python train.py --crop_scale_min=0.7 --norm_position="pre" --inner_norm=false --moe_every=2 --widths=[80, 160, 320] --mixing="mixup" --shampoo_beta=0.95 --precondition_frequency=25 --steps=7700 --lr_schedule="cosine" --warmup_steps=770
Rows from expert 40 of block 9, named by matrix and row number. Rows with one number belong to one neuron. Each number is 500 + 50 x the weight over its row's rms, rounded and kept within 0 to 999. All counts start at 0. Numbers have three digits each. After the name is the row's rms in percent of the matrix's.
# gate: expert gate (model.blocks.9.mlp.gate, 64x160x320), inputs 108-161
# up: expert up (model.blocks.9.mlp.up, 64x160x320), inputs 108-161
# down: expert down (model.blocks.9.mlp.down, 64x320x160, transposed), outputs 108-161
gate.22 179:432449500438445486561472516490433437518449439480513586427531500486502485516549533511450437541464534460509559589586526646521460437479509436486534483440542498484557
up.22 180:572521511579567515411550486528556552516547574498470425559485498496496527454478443469540570420556452525501428412398481384493547539497499559520462465555450528538439
down.22 152:512454451489460523457507498441470568517439501516525522529491515522565520568471509427495549457485408530639545461398472492544525485467566492553527531486421473495454
gate.23 089:432422525522627606510495458496590518523517532422456486499438519481453473467391422536459469518532521527538391468504418475462531536525524525425477417475515483488523
up.23 088:532503570508583559499516520510480543440476450491551522494472488478501504482522492488480469514536547549492378474439463389438547502475554542543431573482427473547464
down.23 090:496456475497524442455471436423458491524494508535463546461492528512513452510446444449451582571512479513561523541511529512515525495499557509549515514517470533472517
gate.24 098:513502486533564466544584450574525506544504567437508568496478487544516521532533464550456544554583575452550447428448505476537589423512494519449458503559485548548518
up.24 104:517506476494608530494507393584546479548518571388495462491484465497564471523552394558457488529529544509555423467483496507488534464509519509505457542527474521554522
down.24 101:466597522503537514476562561475456432485426552504492605560507432523519512635522467486545515537531395467515517494406553503416486476549466489570534474495513460509554
gate.25 076:456560452534537525503551534563527560445566624487439524499510420590493481525490497474463595505539500558567444484484492455470504458516483513469429563548556566552507
up.25 069:531551518511471424485540499467487519535382533544546467539495457534565485577537476554506611467489419532488403441564384597456516527438472491507534495557431459480392
down.25 066:507465423576482503442490468530573445635535516457513476510433456460531407490480479515419530439467470573508477521524381509484490507525453520465473510461478476520571
gate.26 070:436570507581522519471552514549536485557574545530543529567496482538522507565430508517509516511490539538542479514445507395400425600575509487536383524510504532506493
up.26 073:557531524477485567536424486467493401421453479527489429469538491455433556442611636513578435507532507469407554534539556556531540491484565455468546399478492555558577
down.26 076:522549496625534498557573474436563509511480519508519542526492497527493459496464470446455427583568416500499531491561462464571433552515500571516449518528482517458441
gate.27 070:526495517556549460603493530519486541618493463561548494509513534475537502571413531499479634403608462570388484550549503429441487459513535507408432532510583493554501
up.27 074:544502500579487531500450493444505472410378472504477444464461603501454541513542498473526400506530583442489496533486559512589501629518493536475552494425549491497450
down.27 070:506462544474564518511561498551413493543471572536509702464511468411539515589555502480548523510546487398458489427449431506493437475491468556512401435531501454446422
gate.28 109:483493473507494440503447584553460444508502549531499554492562513510567466512310531439543489549473513505494563593516477500545522456455493468489533409437510596568553
up.28 114:474461469389527430523456583524478452474455559529440533510596525503579520448353533531556500532497468507483508570599475543498485512415475424509553439445497546490513
down.28 108:528523468517595512484501414576529531539474500491419495471466491426483401480529491498555531625561477457527541505590530400516484462516557509500458538457489511441539
gate.29 092:553539464524526589518456469541551496426550574542492446509480499491440439508497553478553440450581464517478380548500466569511412527508537542493491537426539498539500
up.29 097:490464455530413501529580503526396491557532505494516492625488521524491453530441498469429540531544562464552631561478456495458574357605462529487450583564557503565404
down.29 096:465487562531448533477466490503499445532544492541465432432451465461524464518491425516444563390513539526615354560515547492428504629570523527372461468494543439504542
gate.30 077:481549521579459575504551474441531590452581448454524530535466502601528542521519476505545547615583499595535522469504499455475494598550606579488481486461517545504541
up.30 069:493490521502594538354511441530479501536510586544498588554509476561582456475442442442453527466553520420518519495510376506544496432372428438620526579615421519609460
down.30 066:526353507522518493497505497515474462452595398573360630443521555472501524486618537496454460517589517532498527468469463607499537581518486473495498429467527377489443
gate.31 092:552532474473480536571501503501534489428476458534542438488535550481461480467507489449413509635540447516513553499466520512540596475537535497505478531637454431519547
up.31 095:453622516563489568504567498564499539498567468570456519516538489482565489528491481514399483552457560514527396397461469468524524541460481473513468550466584540534403
down.31 095:509582536494587502497590361549518483573579531515561530514464427489508499533565565487569565577514559518488520479505512474431427524480549549479439531478533635576517
gate.32 097:542466507514543550522583424560446472447441470470428494572441436538516557532453510521432518451462442526504427505429541539503493514543518517444470462504526550483563
up.32 111:519484511521497579553538418557438549446503483355528502531422442558553473497481469531483493442490414552594460528419574490507498539613496523473365554464511551428563
down.32 097:406450500545403536469470443485512511519560392489515513418480536447511566448449454449534508476421518470530549491517453528489500433476537535470514462488578499498520
gate.33 077:555488467547469493541462527496481572514378453579492496555427603552519513496556551448511453463525612538468469521525491522467551514503468417479480543502576454538482
up.33 076:527475471524618476432460491558435548479462519486500421503481515449468479483591461566465494496464583477524483495593527511616526581511412564478539496502546457596531
down.33 081:448445460502438570449538552445473521436505450592550473484483499544548472448544537573485439474501515516505493555468506532429532499536441492503496480495533479532546
gate.34 114:491590548434466451554508495511467514555521496505528489612498503547514446570467526498524539559457479464427600480433462471437583502527531505540465524569459569567529
up.34 114:499587539387457401577482484476465499518560532458505438551487455459557494550491524537509504509385507508420547500476430511507532482533474425526500539525483482490500
down.34 121:498559514572579506554502410537529525420475684423506558467489475532472463475501441493539587509557490523488473560516496527460503478520551480587401524533578544458517
gate.35 138:520511392463510447497477549497393466482472444514518504489515435487536456520474553522558527505400522458537492436562469452468451451461473485524559564535385435515436
up.35 147:479473476508500434389571554482492446520497456480429455522614546466512599498463511550465456533430523577476435453507547396532451574499570407478500443511593529529440
down.35 146:510448458390446547634494523404507479493588511500523453400468436501487540538495514511463556440539482561407455430518477515510532437569549486485572448512537461505458
gate.36 078:546419427473529415580457550544450510537611460514500539579532470593550503534426464471438473437541540500545514471489472475435547474499542485484515492516606564583435
up.36 079:485526507470429521471436454537488532493503454522545443464446459494535551428442552488499496500526523466479492576512435487475429470463495409449427505421400448491524
down.36 073:521648500513549502485520453483500458524502522450520518550485448484478438495461555448540512523467584500488525492498477445542517557526511534573497489515496463494514
gate.37 127:468506470507450470580474508483495449492529463430524408445495482481534489548415490514468478468563524462442467409491485493475555481413464412576500482427499459412471
up.37 126:433438479473537452587512507437513409525555484445518458462491474457481493545499481502466461507504527528477550437516434419415557479392497412520515373418473484412506
down.37 129:510526595475496474477464551481476473434563463448549500471595455487561577427472521561570415487468499556445556530464547470445448583574467491505564476484571532520491
gate.38 093:431594551541528564531529527509527463545493456533536525568536453418438518488487439489540507468496488565514426547508479433517438443454542449522453528496604530516525
up.38 095:486462525511459529461540548458465502545516394507590531532503534511408512588465505526551563486518534535526519442606461499500533481513507517597497577497585527577469
down.38 096:474478476526488501482526387531529554513528484525478560424435512583625415376574503564494486475474464512538615602495501509455566467558511557545517562416480443434580
gate.39 071:434521390537515508488552483558474585372519557547500470523485563504527455522402436518477552491537424511561522555499467553551493532577511584459325582482472545464530
up.39 075:449491459506473582404512469485483492487489510584445493489420513470464463462464384513437475513476466534607457477566579461518486492526495462497415398500486554478468
down.39 071:524572486540461552491547475524568455448452486526560591509611454533474469521489471489407513514548438512423507516398502509489484520550560425489511448503550537455435
gate.40 111:567619466528472450502475459489492505504463447504475458554548450469560549566583486576493510529362463623512512651593428536518413568493494490448526440481479526484440
up.40 111:524432536451538472493503481440518511463546535458442479513475493469546519464464539558530462512606535500511501435469528411498526571547546445569472479497478496450614
down.40 110:493558458477541521497478527456510476496529525489520535468463497467412492609515513455461533535535475517451503466490528534566425578600578473572498491583492515419430
gate.41 076:584411486572507547520506612551658553519621528505467569545501519461516441481528502453396460474523437563388555606539521523504449500600506624494514496474570488518472
up.41 070:432517517501421517569478495501456486524471499555492604536434505589520459497604499600516486513595385474536546586484475540528550677487528433506489606483427483469540
down.41 081:507517564473485492419442472421422413417426509521431458513472492556545560476483541494537397494450471420537512518454580554605449544459526491509528443458464435529516
gate.42 105:445493574500563564479503571581531512621532503491403474566419503526590475547535454466405492553524521568440416508551494378401469530489575495468404513487470573499513
up.42 100:558551464508512501463437475471482431348489391505548489500642549500401514436509527457402459512508478512472562448509544556555482509503499469523552443515607525554523
down.42 099:507554513519458490518483518498548488465460501493526501564398525483486435642445473473442436552425486580450498506516450482560563428488509465549474561497544568540561
gate.43 090:490454489580461520563488448561483523586484598568448437532410537477433523473544435446489468457469542456427506548436537494416461516400505498468468417563522484493526
up.43 083:460503559445597467468502574471489468546581502529466455523474496539597540536447514606512449572529530514514523483578513464468472464550659490590500461553446520473502
down.43 085:443467537564498468472408452466482509460389448555562446414526549413544597524519506587508409493531485556406416485496484516537432499555479401392525532464487482462547
gate.44 090:418617538501497488548538467449480509490481504563495524461483508566534499529538521518526436551482535481640427533493571477566442518508505467585455522421499500598447
up.44 094:499610491490514513493492442429476550402480485496518482406489536498517558527578533539613441507503535462628509495513592502491424525570580494525477458382465542434410
down.44 104:580550496461436423472464558533550488486437409435484444495520434606612498440514489538568470486543462456577541535438547490531478578522440398557436507508433538369454
gate.45 124:437556548462638554540598433488399559505542516502484651522513435483559496525554472540517523498537465514413523461514421522519483542491573514510406487493536433549462
up.45 123:529451479595405486499400566488585478504478499489493347475457599557454465516414468436506482524469537516606492543492541465501463392505461511491544509544483565440538
down.45 121:545572496422498410534394520461462479399500508485553473468560425503523623432442541464585449500464396445523464564493461417560495587539541416579463551524445531366465
gate.46 080:408599484512464507505557560478490548445539523580520497497536517532478508489521504490476540561475559459453518449544443536426473437541495458592560526543494565471490
up.46 087:534495487536559615496471555497564520476384492464549530499564575467557505552505476582436525431504439504585540519461488566472524441516505525415405598503380519519485
down.46 095:500531506551548472524514473449473441481493467547563521570524532457510593471475574522504473475497540552452595481520569487560525514466452472481584461508494424493612
gate.47 118:521487527470534497612483529549438592511488444466514416484490515510529421570549511602564509484403430511566499410556484423560542604532489457450617551420513516542515
up.47 122:564513509412523505533426552523458560466504528524499395472599530468539538567546450623530501479485425463542498451535498368583541572515390490446512548491460431518522
down.47 124:465484498457624490517512513486453418369470532420522477450573480424510524501492444513501454521451535394453579534484522526555562454511431476461462413490504468576507
gate.48 084:594573604512515561478551447476547465441506485497512491459521514455462594473565377560492522459531481558479458497452604443467462532530498488430430519554491585532520
up.48 091:467459428480381414554491591437484517542495479501480502476436520478534498577444591465485456497465520493545565526559488528492493485473524484526555464407497466443462
down.48 097:485549647484437527465510457543534451555500421547553493463499478505576582482464503497509530466440513542503508588533458478535486424552516491571563488547550541576488
gate.49 099:461552518594501559522568441578559540504557486397496473567508521588563476541599435552495568543466572556499610525500449545514451459602546546526499479523476638527506
up.49 096:486550514495477465572503499487586513545502527427519435482507482482529564483549539572591559511508535554433568466522500454431463385561476534459537406554512537471480
down.49 099:394510576501441492453499429598451522453479528555481464447492427573627545482541469558543514550493419531480455570456469508386463510587519517562486478468451518484506
gate.50 121:469540453497440486409480511554476495449537584444516478465477483582565532500456612466552490472531508402572446511555442466570504422394445490554527469605531436607529
up.50 131:527504499558464556599535497489498573540462446452531518511514550436492418520424427521474503505524420582464510485427495520511525541576600541405427578440505544480491
down.50 129:473542586499500543517505477547483483486550635436477522523531505516471461473509496452482586486580500444458527452540484549385556475516439567498390546561498555532461
gate.51 102:501499486483537436485534549522369448436477530468493543468492505516576565450527572543582488520435525462453552498518525421538490522449568392429560474513453524475514
up.51 104:514489446493532455500501577580448432422533470411501542513506548491532581439496560520610530515494526484456606470518513414464522493480524508432477449516455519487449
down.51 094:551500488462523565511500476511450444509510523590489479463498477465482451501462549520496467577491405492418629555509541587529516547542573475422542507455549538507543
gate.52 145:525540525501503524401467497469520547447443455554484412566573425617496409431470543515480571471468473536492412534451440532535593467518439534457507542559507478536572
up.52 143:502566493427455527414467486419562548469463451535482441502539426617509452408445576558526587443439458512508467510469500587584559504443434502485508493584476487520575
down.52 147:502453515471597515421510568529458517453481499572518507471539545538504451514522578529493558545493515379579495488429581588453476502474378538476520545580534433542539
gate.53 069:535536456452591549520495475500515477626415468483538491523606540511446490423492452551525533535515436558486527605444493477558389410494546471550440547478507565391486
up.53 070:550580494385449457448364518493444457507534431501510497477473469491538583456467585638486484520500522512597494545608467526488516607503534429503497449427578577584447
down.53 072:409498495544483526505559481464436473452488544525616508493460431449487545462556529435587538494565478571483544535430522565448475498567579412510487621460528510553489
gate.54 106:495530493486474478499441494443473494466483370562525409511460545418501595384444511490498393538458512528525503527485493540542534505494479402490513404394574498513537
up.54 108:461438532405488535484505427390486495494464450465474474539487487443503487442507491482447476465515510579400457511538520500540501520486548490523557459428506467541547
down.54 115:525510433481611519540508505474460498556520546562455546488554489463417508404547486475547439489501494497478476466503539444456505650492520559441491475488534527420494
gate.55 091:513433515547527515477500511405454537554573527455542558536493484563494409527472492462510572468561551602470497550495414485553528467545592517427416480501620556501532
up.55 091:557502544497405524530475437474561549510587447594521551451481495514473492467508500510438606480488671565398521492560360563425621537574511457487432450503526540510584
down.55 089:489522459557541632479501518407581584570568572500472492551452490521455443503499390536530633455607484586518556499513463432511490426574508556479507507518465524544552
gate.56 106:481450522486451548508439498504572559537510537543462427523418481491481456481459410587474555464535491555539450614530475543511524510551544421478482469456541471590533
up.56 102:506426500409474477473492547491468609483467466509390490462464482457497562515527560509503441436518532485513499529534500566581568562386530425535484510460467498592506
down.56 107:575523512424426553406479581409504467514484536517522472490475471556528553470473442462534466408505490515492481512507576559478554512563525563511548451432474526572547
gate.57 064:490526525562549440458591532547484569523479509412578535534551422616506447514459530499535522544487498604537505494473460528452478425569550526459414619540566572472537
up.57 067:492501526433473542499503543451388512586505592390539448524592589508522443505469566447465535532469524491489533463468447505415460401537506513534473498490437503520450
down.57 061:543476522417541523493477463582539470480510492594496513516578502518612480487402509492600638512503509470570550410650530586451501486462560537569515557501573520546410
gate.58 074:452421573486505545533582501505413552446447615531474557534412494543572483508467534440463454538640417558506469552383399440380456439504448486515488453484498469604502
up.58 079:505462484506539525487520348495481490458592573478577535553567435555481497501551438432473528535543432482445585581534514492506542516504471470568487493434606456537601
down.58 080:496446440492597487387349474527556505507486509476477431471456526523513527447484425475450491456430456498582496494502445491601510438439441461491558489520536582510555
gate.59 120:400480414477457451466463503434520493424489526483495458550508468532511539521552571522470417458431508443457542508540562570562481528474428486546539412499524468520495
up.59 115:452453410489450456459441510412523457429573495452508478410517516561515486519497556524495465438455572402459444440496487574498494486446501473510548458462485483503518
down.59 106:464551492485420479543548622494459505496512455502492528526531508518502503505464570588505479484506552518558434490452463470443431668477544436534566448519499410403468
gate.60 135:506579510463457505488477433447486427502526418552514520467535535432551471497481469539389478392380469431475401497440493454489588480434512490629468469486445480478416
up.60 140:513408587354526465528445478447572513438411496537416414413477547455501476395520483459365432498507486485469492421451537544521540419411495480567526474424406459490473
down.60 140:520452493504472503497441491438439498469553504479510486407489452514539461455532456489540466413422565608560503538507437508565488540508497539501553550473459413505569
gate.61 081:464501530587571545500528533532574514474457498445508569594490594504577520575420473532449545472523452586523531408510508463503538433514458488478518504516455519537419
up.61 073:505509564528467524428414522352620558457424470577543433542475550522496518464501476572479498446532482531457412391508443592524561471492515510471579505525550538510435
down.61 075:546510513519519490490490570443534561606500487526518458503464504432463519483548479525463458502497435611455497570497483497653492476530464509543463397422583508410531
gate.62 132:473511452507510453585528583504484406482519474455392427496472327472566540579543495513494518501477529500494481351524489444423549490488465452519553421507508429575440
up.62 135:558579523496508582542518457573525562547489582462482526617490572528436397504584507469489574551504439480471596559426513433454489491568573579479436508548457611517557
down.62 119:484574542506492518508633519438539496567499542480437469522452425459434472484556412406568565534501507526510530528472532479469478502478520448469441511536476594532512
gate.63 135:554408439580456421483470555506433395494613477490486461510452468596597539467443457493532459456498511510512487472513403471461490509442461479439535428490530483508478
up.63 140:577455452557433413476447549531503435454573464545510449492446458626605522473449456533570503463492577468578428472509401510448512469427527483479552423489562467503479
down.63 125:504546501419485506526495603443488433535442415533536442456436532520653505591494449536416470470440537481546496587416442522423570419535498507509446469476484427502488
gate.64 095:451529546445576459596452502492501499505494558558470508517422534425541439530542377527413386533503559483560471515523441524453477419446544533454359456498551527528421
up.64 086:499518463573527595516545425501544581485549570561466523612502479583478453530493544436543576515479480478433531548468633468512436472511452514521533571476549560536578
down.64 095:417537563480465540510486542537655548550491506468485528517446590587423485530536452494496499502519470527443524503488428506536541430554576496449518586431565534468522
gate.65 113:439467421486504412446467498525474575440472512489566521493453562509458596543498511510480535506511486488515467471559567553627415619478519433502578464543441429433546
up.65 111:565520590509503597552513539504530372535531465547506460532527501483562392529495470508487477500504476500522529540486409425412579475512458584573433538449518587621427
down.65 112:380548574513474542502397423528504519505498518453515548492552502631454529452498428462500516440412484526467592536476511490521488539494489533478494521498456455539591
gate.66 095:510572528530507560516482499547473509532509568466469458550462545571494499472508446493414539565459526527475450589497444445515489513470508581479496523450544571521629
up.66 097:527449487438550505491469521491573504562537480529481565559536439452504543562463497509487487535453465498449593573611511544529517528510557450501570387472535519459473
down.66 106:482524512452470488424485420464525385488445474507543486528479510547549481527556568515505567412441542413465556466432571472490458397507454491477552526619535503523588
gate.67 130:511482528549432432389462594489460498490554461411438550507439488600549564524488552523550525481458566497471469447461514485463490488468545427514523470533455433522508
up.67 149:482483462532386413428511556534474478473584462484415530503469495530595590539476520496574480502394598539473540472486403473490521539478463470540579420514471430569444
down.67 137:581528429454516496492376555372471509514383425543545450435471552474472562517489457504474477443447552529556503494509503501545536508448548529445544448505478430464538
gate.68 125:569453423442411485476454522417522495555463542440483500502554414419484654526521512519519477466506536443418536340503514443505584546425481479533515467519491510603448
up.68 128:442506555530588595517486402510540465521517472569457466542458526573536376504544481456457502517524441519520477610474513518406428468649573554421453502519536515434540
down.68 139:547462567585485628565515431515476576525542551394423479472429527491435469431526422423425546568577512553533445451485449452486501451501531552466450465451515583508460
gate.69 092:424483496516525539518510521539528478522449481446452513565470442567513463512522455451483524532566481506521523520429569496508460529495598495378446441559532559580563
up.69 081:596534490483504521443503455500525520411479482503457524473490606538563484485445538472556498558382456528464492421517457392466525551545543451594530517496456578472567
down.69 078:509498429492505410497526515598479419474499469493540485458500483511425509495455584475498543544540459513480524427569497524540485544471518511556493535554518485449463
gate.70 076:526472403553552483626537529503554506516560572557541505534548416529573422524495439524512491498491486539544517540536485521486618476574514540410399546432531549493523
up.70 074:472502550527459599497525581490449601604591488446535556605425554590506505477563459504473552518542484583513567551440529457401425565580479507578524517493508501508451
down.70 083:499460550483527502473378507446496431545538471495585570517477540487481472455482519517498515576530475456549547531552540526442514448583535448532510549409523493528614
gate.71 075:412568466486456396483553489500539417509567526483416507487435392593554483518391595469510504506403503450560533498552524545539520455499395480466502586576467482501532
up.71 072:603606457445410539523521485480620466450454540480513496462539484489556589453469530487555504457464420523522509507470501520448466477408398465467493483509474579486490
down.71 069:487623437475535627544565522507483502552540553477428592535524396410451490611518456441423568583562496528480553469506573480464566436453510509454400516481494532432403
gate.72 112:491454495481538596506524456461546476463524576575483495639541472633570442517552528449386537531522503466482532499423514498432510517495536489501411509502427481453533
up.72 103:529536517400510417459474472484537427431493517490427497503539437565507407475513439514405487501508482433578597391534496468529516521378487502536471483592468526520517
down.72 109:516513496521483538536585518492557445540584490511484486595391545524475422582491520428451545549519459432494430450434477522401512493412446485547500559658515498515401
gate.73 111:537533472500528410405486488546497534540566578446529468536444456531523619523404448609475528505553532530502521462506485443436482477465575443488569487531356466387566
up.73 116:516536461458456472440421511531500515582527481388503526518543343532553468477427585499505466495444532458426535456522537509361517499472507392540531554484501414521499
down.73 104:471556422525497458444444560440569486521416484463601483533514509497465545504423486515474454521452554579497377449465445480557468491516400500511489498399438481460533
gate.74 108:552545582507577526583545529507498486508435540555407492519520470511405482488498521511517508464499441542521505514526487513513490468495437573518546520535503532536513
up.74 117:528495478499509486457489497537519494469584507474571488558454593530543508517521469457484575540510600495567465473525508474509528475510520479531437505474479500526525
down.74 112:483500429416472447450449471391442436422464524501520487421462528443513558551512453458489423351497514424412453433599589527606464502461527408527572507588432499518537
gate.75 062:452541458648488492574510444541446608478494571417478485536612386614509510568493426450404597542519416514517511503427513576480551550538597536448522476508606532556540
up.75 062:481509489440526576485539443548497531525495567662476433457469545476479514565615473445458585492587549476481503537554514534474530430517450515443467444564571423484509
down.75 065:408521561516559590523498488564600501500512489528538551553501407552444604477462473487522468471530574519450451455451535484424493510550506463553546613431488526519475
gate.76 123:503526611502490582567538460564561539502508461514469470583513516477395468492478542436566539592504514572422510500591528505484470536449522550498514478474534570511470
up.76 126:508496632473488483563556455570562520515531414448458443506576508479377536496516527480545520576546550554423511497574511476430507602424478541487541524472506584516453
down.76 118:425622525544503510487519578543575552612514536551493540602521441464569408469485455494525560618467554572471561489415501444483527474502436483524471566423443534570495
gate.77 070:507499470521488615497594502569574524513573388521510544539566549515488556590515474382394523539516484549495526507515450467498497467488500583470492502546553481498447
up.77 070:505438498549545446448411452460500536534471537459519437523547445535437492507445482536601522464517421470522448521479402426602562549541505518474519502525508438524629
down.77 069:500475448544430454566554523410444503558467502495549483416377511487476546421488523500420467479452516482541440481417522481531488513456504482469515388534453442425548
gate.78 093:408408637512555521495498484480416489457510532466486514448491511577517582543583614436511413504573589424420554536604460545523473490511470485503577496559489489589501
up.78 096:525585438521449510496531542530482553521504577599472488533469455459477446478460428536469475505444513583529488448462561478536494534497587603370403492458551538434461
down.78 093:481526584430489539481465534467530520472384524489369448507482519584349546545415470514441461509441471554479454492401418399583481471446495421562506399549416489517468
gate.79 096:437564519470462506479554510544508550550517467543482465554439528522492514390450454563474577519540459638499513566440450513499520456528522534539385565477525554429548
up.79 091:526492555556421468471547546518486529545445496520506540610442445606521505442509572491446583469537595518500492487498510548467574461487510508423502505486512539500396
down.79 082:524536437513468464501515485473515542575504568472481450623499374611523479535522434506632561452513502468480418481539562445416520544530482430509443490490539552375549
gate.80 077:477543574595500519460542426536497550540540538501497591492406486534447542437465414457510523539533457472466504553464490458480486419493478470490422498513425566586539
up.80 077:431608511510514494489509556583493491582471511452452637438414428489424529381460568446600537577496399447509543528484460480469489479470400586494529502512472537553443
down.80 081:506457439515566674497550482494432543519501575489478582608568470514491488466536632477536462540513538359497434479423518455390551528445448525583565458570490512521466
gate.81 133:605457494430543399429412537475452517391541504543511471388457444510466503469466448488527434472590472482578467482501435545581493613494474501536517582511501433463542
up.81 138:394579513519505560514578445535564458536477528449532516559541549495531527538532499504484536500413497472446597511541495497390473415522514478446452444487500564501512
down.81 133:528417520499573493513505499523513510594612490462353466520524561449430503434432499444409527480470561461487566419512479493479430465513515538411476320464499540455503
gate.82 091:512544462431517442510537419498501533436479485476543507551565465471499536550496520517513485567471577459496480524530504506584526531520523420493511459470489448508514
up.82 092:611486510548546605486514499510526466580490568549518489528463565489485486451469384477466532455512487526495515499483535507460529477487533553497465468552548569487587
down.82 085:572476556506475536446521403435524435576529511565463560489492488528441485571496552454598572434528531535561461512544576492465502547451499555469566502476463501371453
gate.83 093:526479475449538568525457515536467622521478503453442456502428520491613452466492503542454499451492482521482439530511530480487446552508508533448543522453460530463553
up.83 095:571498545411519514453456527469565472512421525563444477497472468468534474479552465497480477447482500487493441572531541500520479512504514520497490506507521511421518
down.83 091:472399484482560560426548489534468475514485606578515482504533470433516469439515523498518402493498484532403406516473572496401526569622471643477425508444471442529493
gate.84 102:462490406567358499585503481520554405565437508506533474530518564585451507518519589415376543529501485479456577566512449500425467473534561471521447456596530544574549
up.84 104:530483397510443538520479411576619442502463512435561525490505595592459472496549596430447584508525505505435615524493470509410478471526506466542482428554564539535526
down.84 104:532455512523511506472534476500481490545426475466596548599534567509593480499425538503486563422486494505574427567524516460557501537513455549500513500537516487480462
gate.85 114:496531366564471493535565419528480426563457542456522649563463583459433485637563526493506440559513542456442522555414559537495492543518506559433563491475520537550485
up.85 099:531437564490607570541511536462489553585659499466440450543494426570546508444505463391494559501467447568504468481513595443403486488486517551471416502542499490528596
down.85 103:484496448526563439531573499468515488547535515516376512483467467460521362569499400445540516495564491448538500504533548408511476466435508608509472509496424525486527
gate.86 078:517508482499514491570464546492508523450509545583459494533500580514515518480483548572503440483509465473622537509463478498430522565488484565465520470547435527516457
up.86 072:454523456553500536490546537548404516506552555476568530476543490487543475484478545424505540539578479527500455482472513446425492426521486502568476537469549525534538
down.86 071:428505454532414501574514434512525552420520478474536458405445486464439559482524469469521467491607576547526442494473502530521540521493459452494484529339553533554501
gate.87 103:482523399581561514513572458443454506418455472432518553523504535534516678574571578516525498506524520470553443469468399607569456556490455505484546463508551537534476
up.87 103:522455549469422467555484522503570596500527484561452364427456488509474417426509419463489458515503540565517526564548631549478538497501561396548446502446442538426537
down.87 098:427501518528584502448551532475406554467418540509434553551537438515568478527470449492543532537535572547495516543470502464583503449529564479511502439526516630597501
gate.88 090:452518402510553548524512509448493537525550509476538537598559524486463436498474434479541453420451471517554498591560465492517429585493492505458510548527527514472508
up.88 081:420499437472516573497571500563531553557447562483506449533605517479482433448436400497481475478529369532446607479408558441517507515499459581536479478500581484505495
down.88 088:540466553516494456476513444434484493502455506585454456512452465415479475549569478543451496523561532522492498464392565473451412602560554438539477467554470464536417
gate.89 139:484527529513495403466525540482472436457519453517423533450522396503529602568525598545535467531338549498481492441515528527490471500495473424507566472556506495581460
up.89 130:459482436509388396441538548454495425488540445516456547475449361532506570532428525461578529454373571508526522379504461529467572456475502407433549496504501499563457
down.89 130:562486455456502507513449572476418426526440503555493444558402537452495484565514592550464475466531514493484507481500570577473525430510490559439528346520547435521495
gate.90 087:425432455505466442486502560509504486442443529468533516553463469525487550571549549565437448469500483411564573531472494428519571455508517414428495455518649589576563
up.90 092:521592535576551542556479488440508606539589510533496504462457527553547481476418420421560542531450465599501472482535383493506441464516490529514439548440444535445528
down.90 088:519492525558654542576477470471551520544567533446497492617507461559366479559466502463524484512465449525477526474413445437435512539464499534401378503487488528500490
gate.91 101:473569493437552481520628585448524469553448557508501574569435456503547475549538466478536541456568550509373508480490568439516465466499498495604506574493374527503484
up.91 101:419528497528464498489460530485526433508564494500452466485479422571472494506477488493445536547512502498545439477480360435514545532557475587472524527493504484550482
down.91 104:508449528484458565593487468526473535496553508475479496531477476495504445612525507417453555464511561494463441413503470611482571501536522481566425550417545568504432
gate.92 123:517408540517523504507405460517473462490437433598469530480464440500474562523431520500509504497537514505529488501545529491460481499501443459500495513431502514567549
up.92 128:449394492539436512519508514437430491512518506461470427539471503504517452610558460506534483503522477465531414479494498442492513482533538544478412467582492480477520
down.92 126:454504470474542484534410420505581527500503568457452512510438580533444484476489495515552492498541434468541490601406511550577469526445496546460529521574393416557509
gate.93 126:476466475500547544466485513497461546544474429560524400540535549577474521378533535507502475568557411479547605525495588501483439546483525451520370493545501572499538
up.93 125:504544553504427480575530493522561434443491620397523583460391521430527460560501422528479546487541549493455384427519470449538506451492471563495598562529504434426439
down.93 128:480408511539568448559521502519486489563534451502490608563510487441464419482378642426480404570484491555568465556483463431470470512504538548485468599441462488458532
gate.94 101:436471518448536523393569577464475481533547468562512582470593451586494441534453566415447551447521460424523476458518516524469561502539522420462451479600430542584487
up.94 096:449529489567441500540530475562475485462493525485570537486409562504486558550490499500542470586524441446456528539540524475581376476520480589594481486483502506511485
down.94 106:436573485440549421380474507465432469512397399533565480468555504412581528517472575560520383520417536478520514582487563516493460527462457511583559473417518481439486
gate.95 093:447489525467504555543481529615476476502574601523546473540514434486491463462600541519393503566607463440468648559473487543514482465484555498504460407483572502476643
up.95 095:499469446500498544556493485511481505469473452414489506478476496464442482446517527545521453512523474526454545529517517514481413501488472549397622476482572432418524
down.95 095:542532503414477524441480555471480442395517505523541468494476537523457584555385528480425457489486559518469479445555469566498427445505451356522527431500610502470534
gate.96 112:527499421482510549532573461503446563470558502489542519468512464471568532512518524435451527454495564478562467458591455518495535574568405529473470589509550571493469
up.96 119:412453508553514438439439520438598483525484533521425532525428549500464439471499496493492458545526452506503490528422492485514467436441601491507538482518461446427546
down.96 118:497563587499528532440551525512557472498566524454489477492433457576498399439528549479546542509502477437497541522565431436494520530479490467535432590561471527514549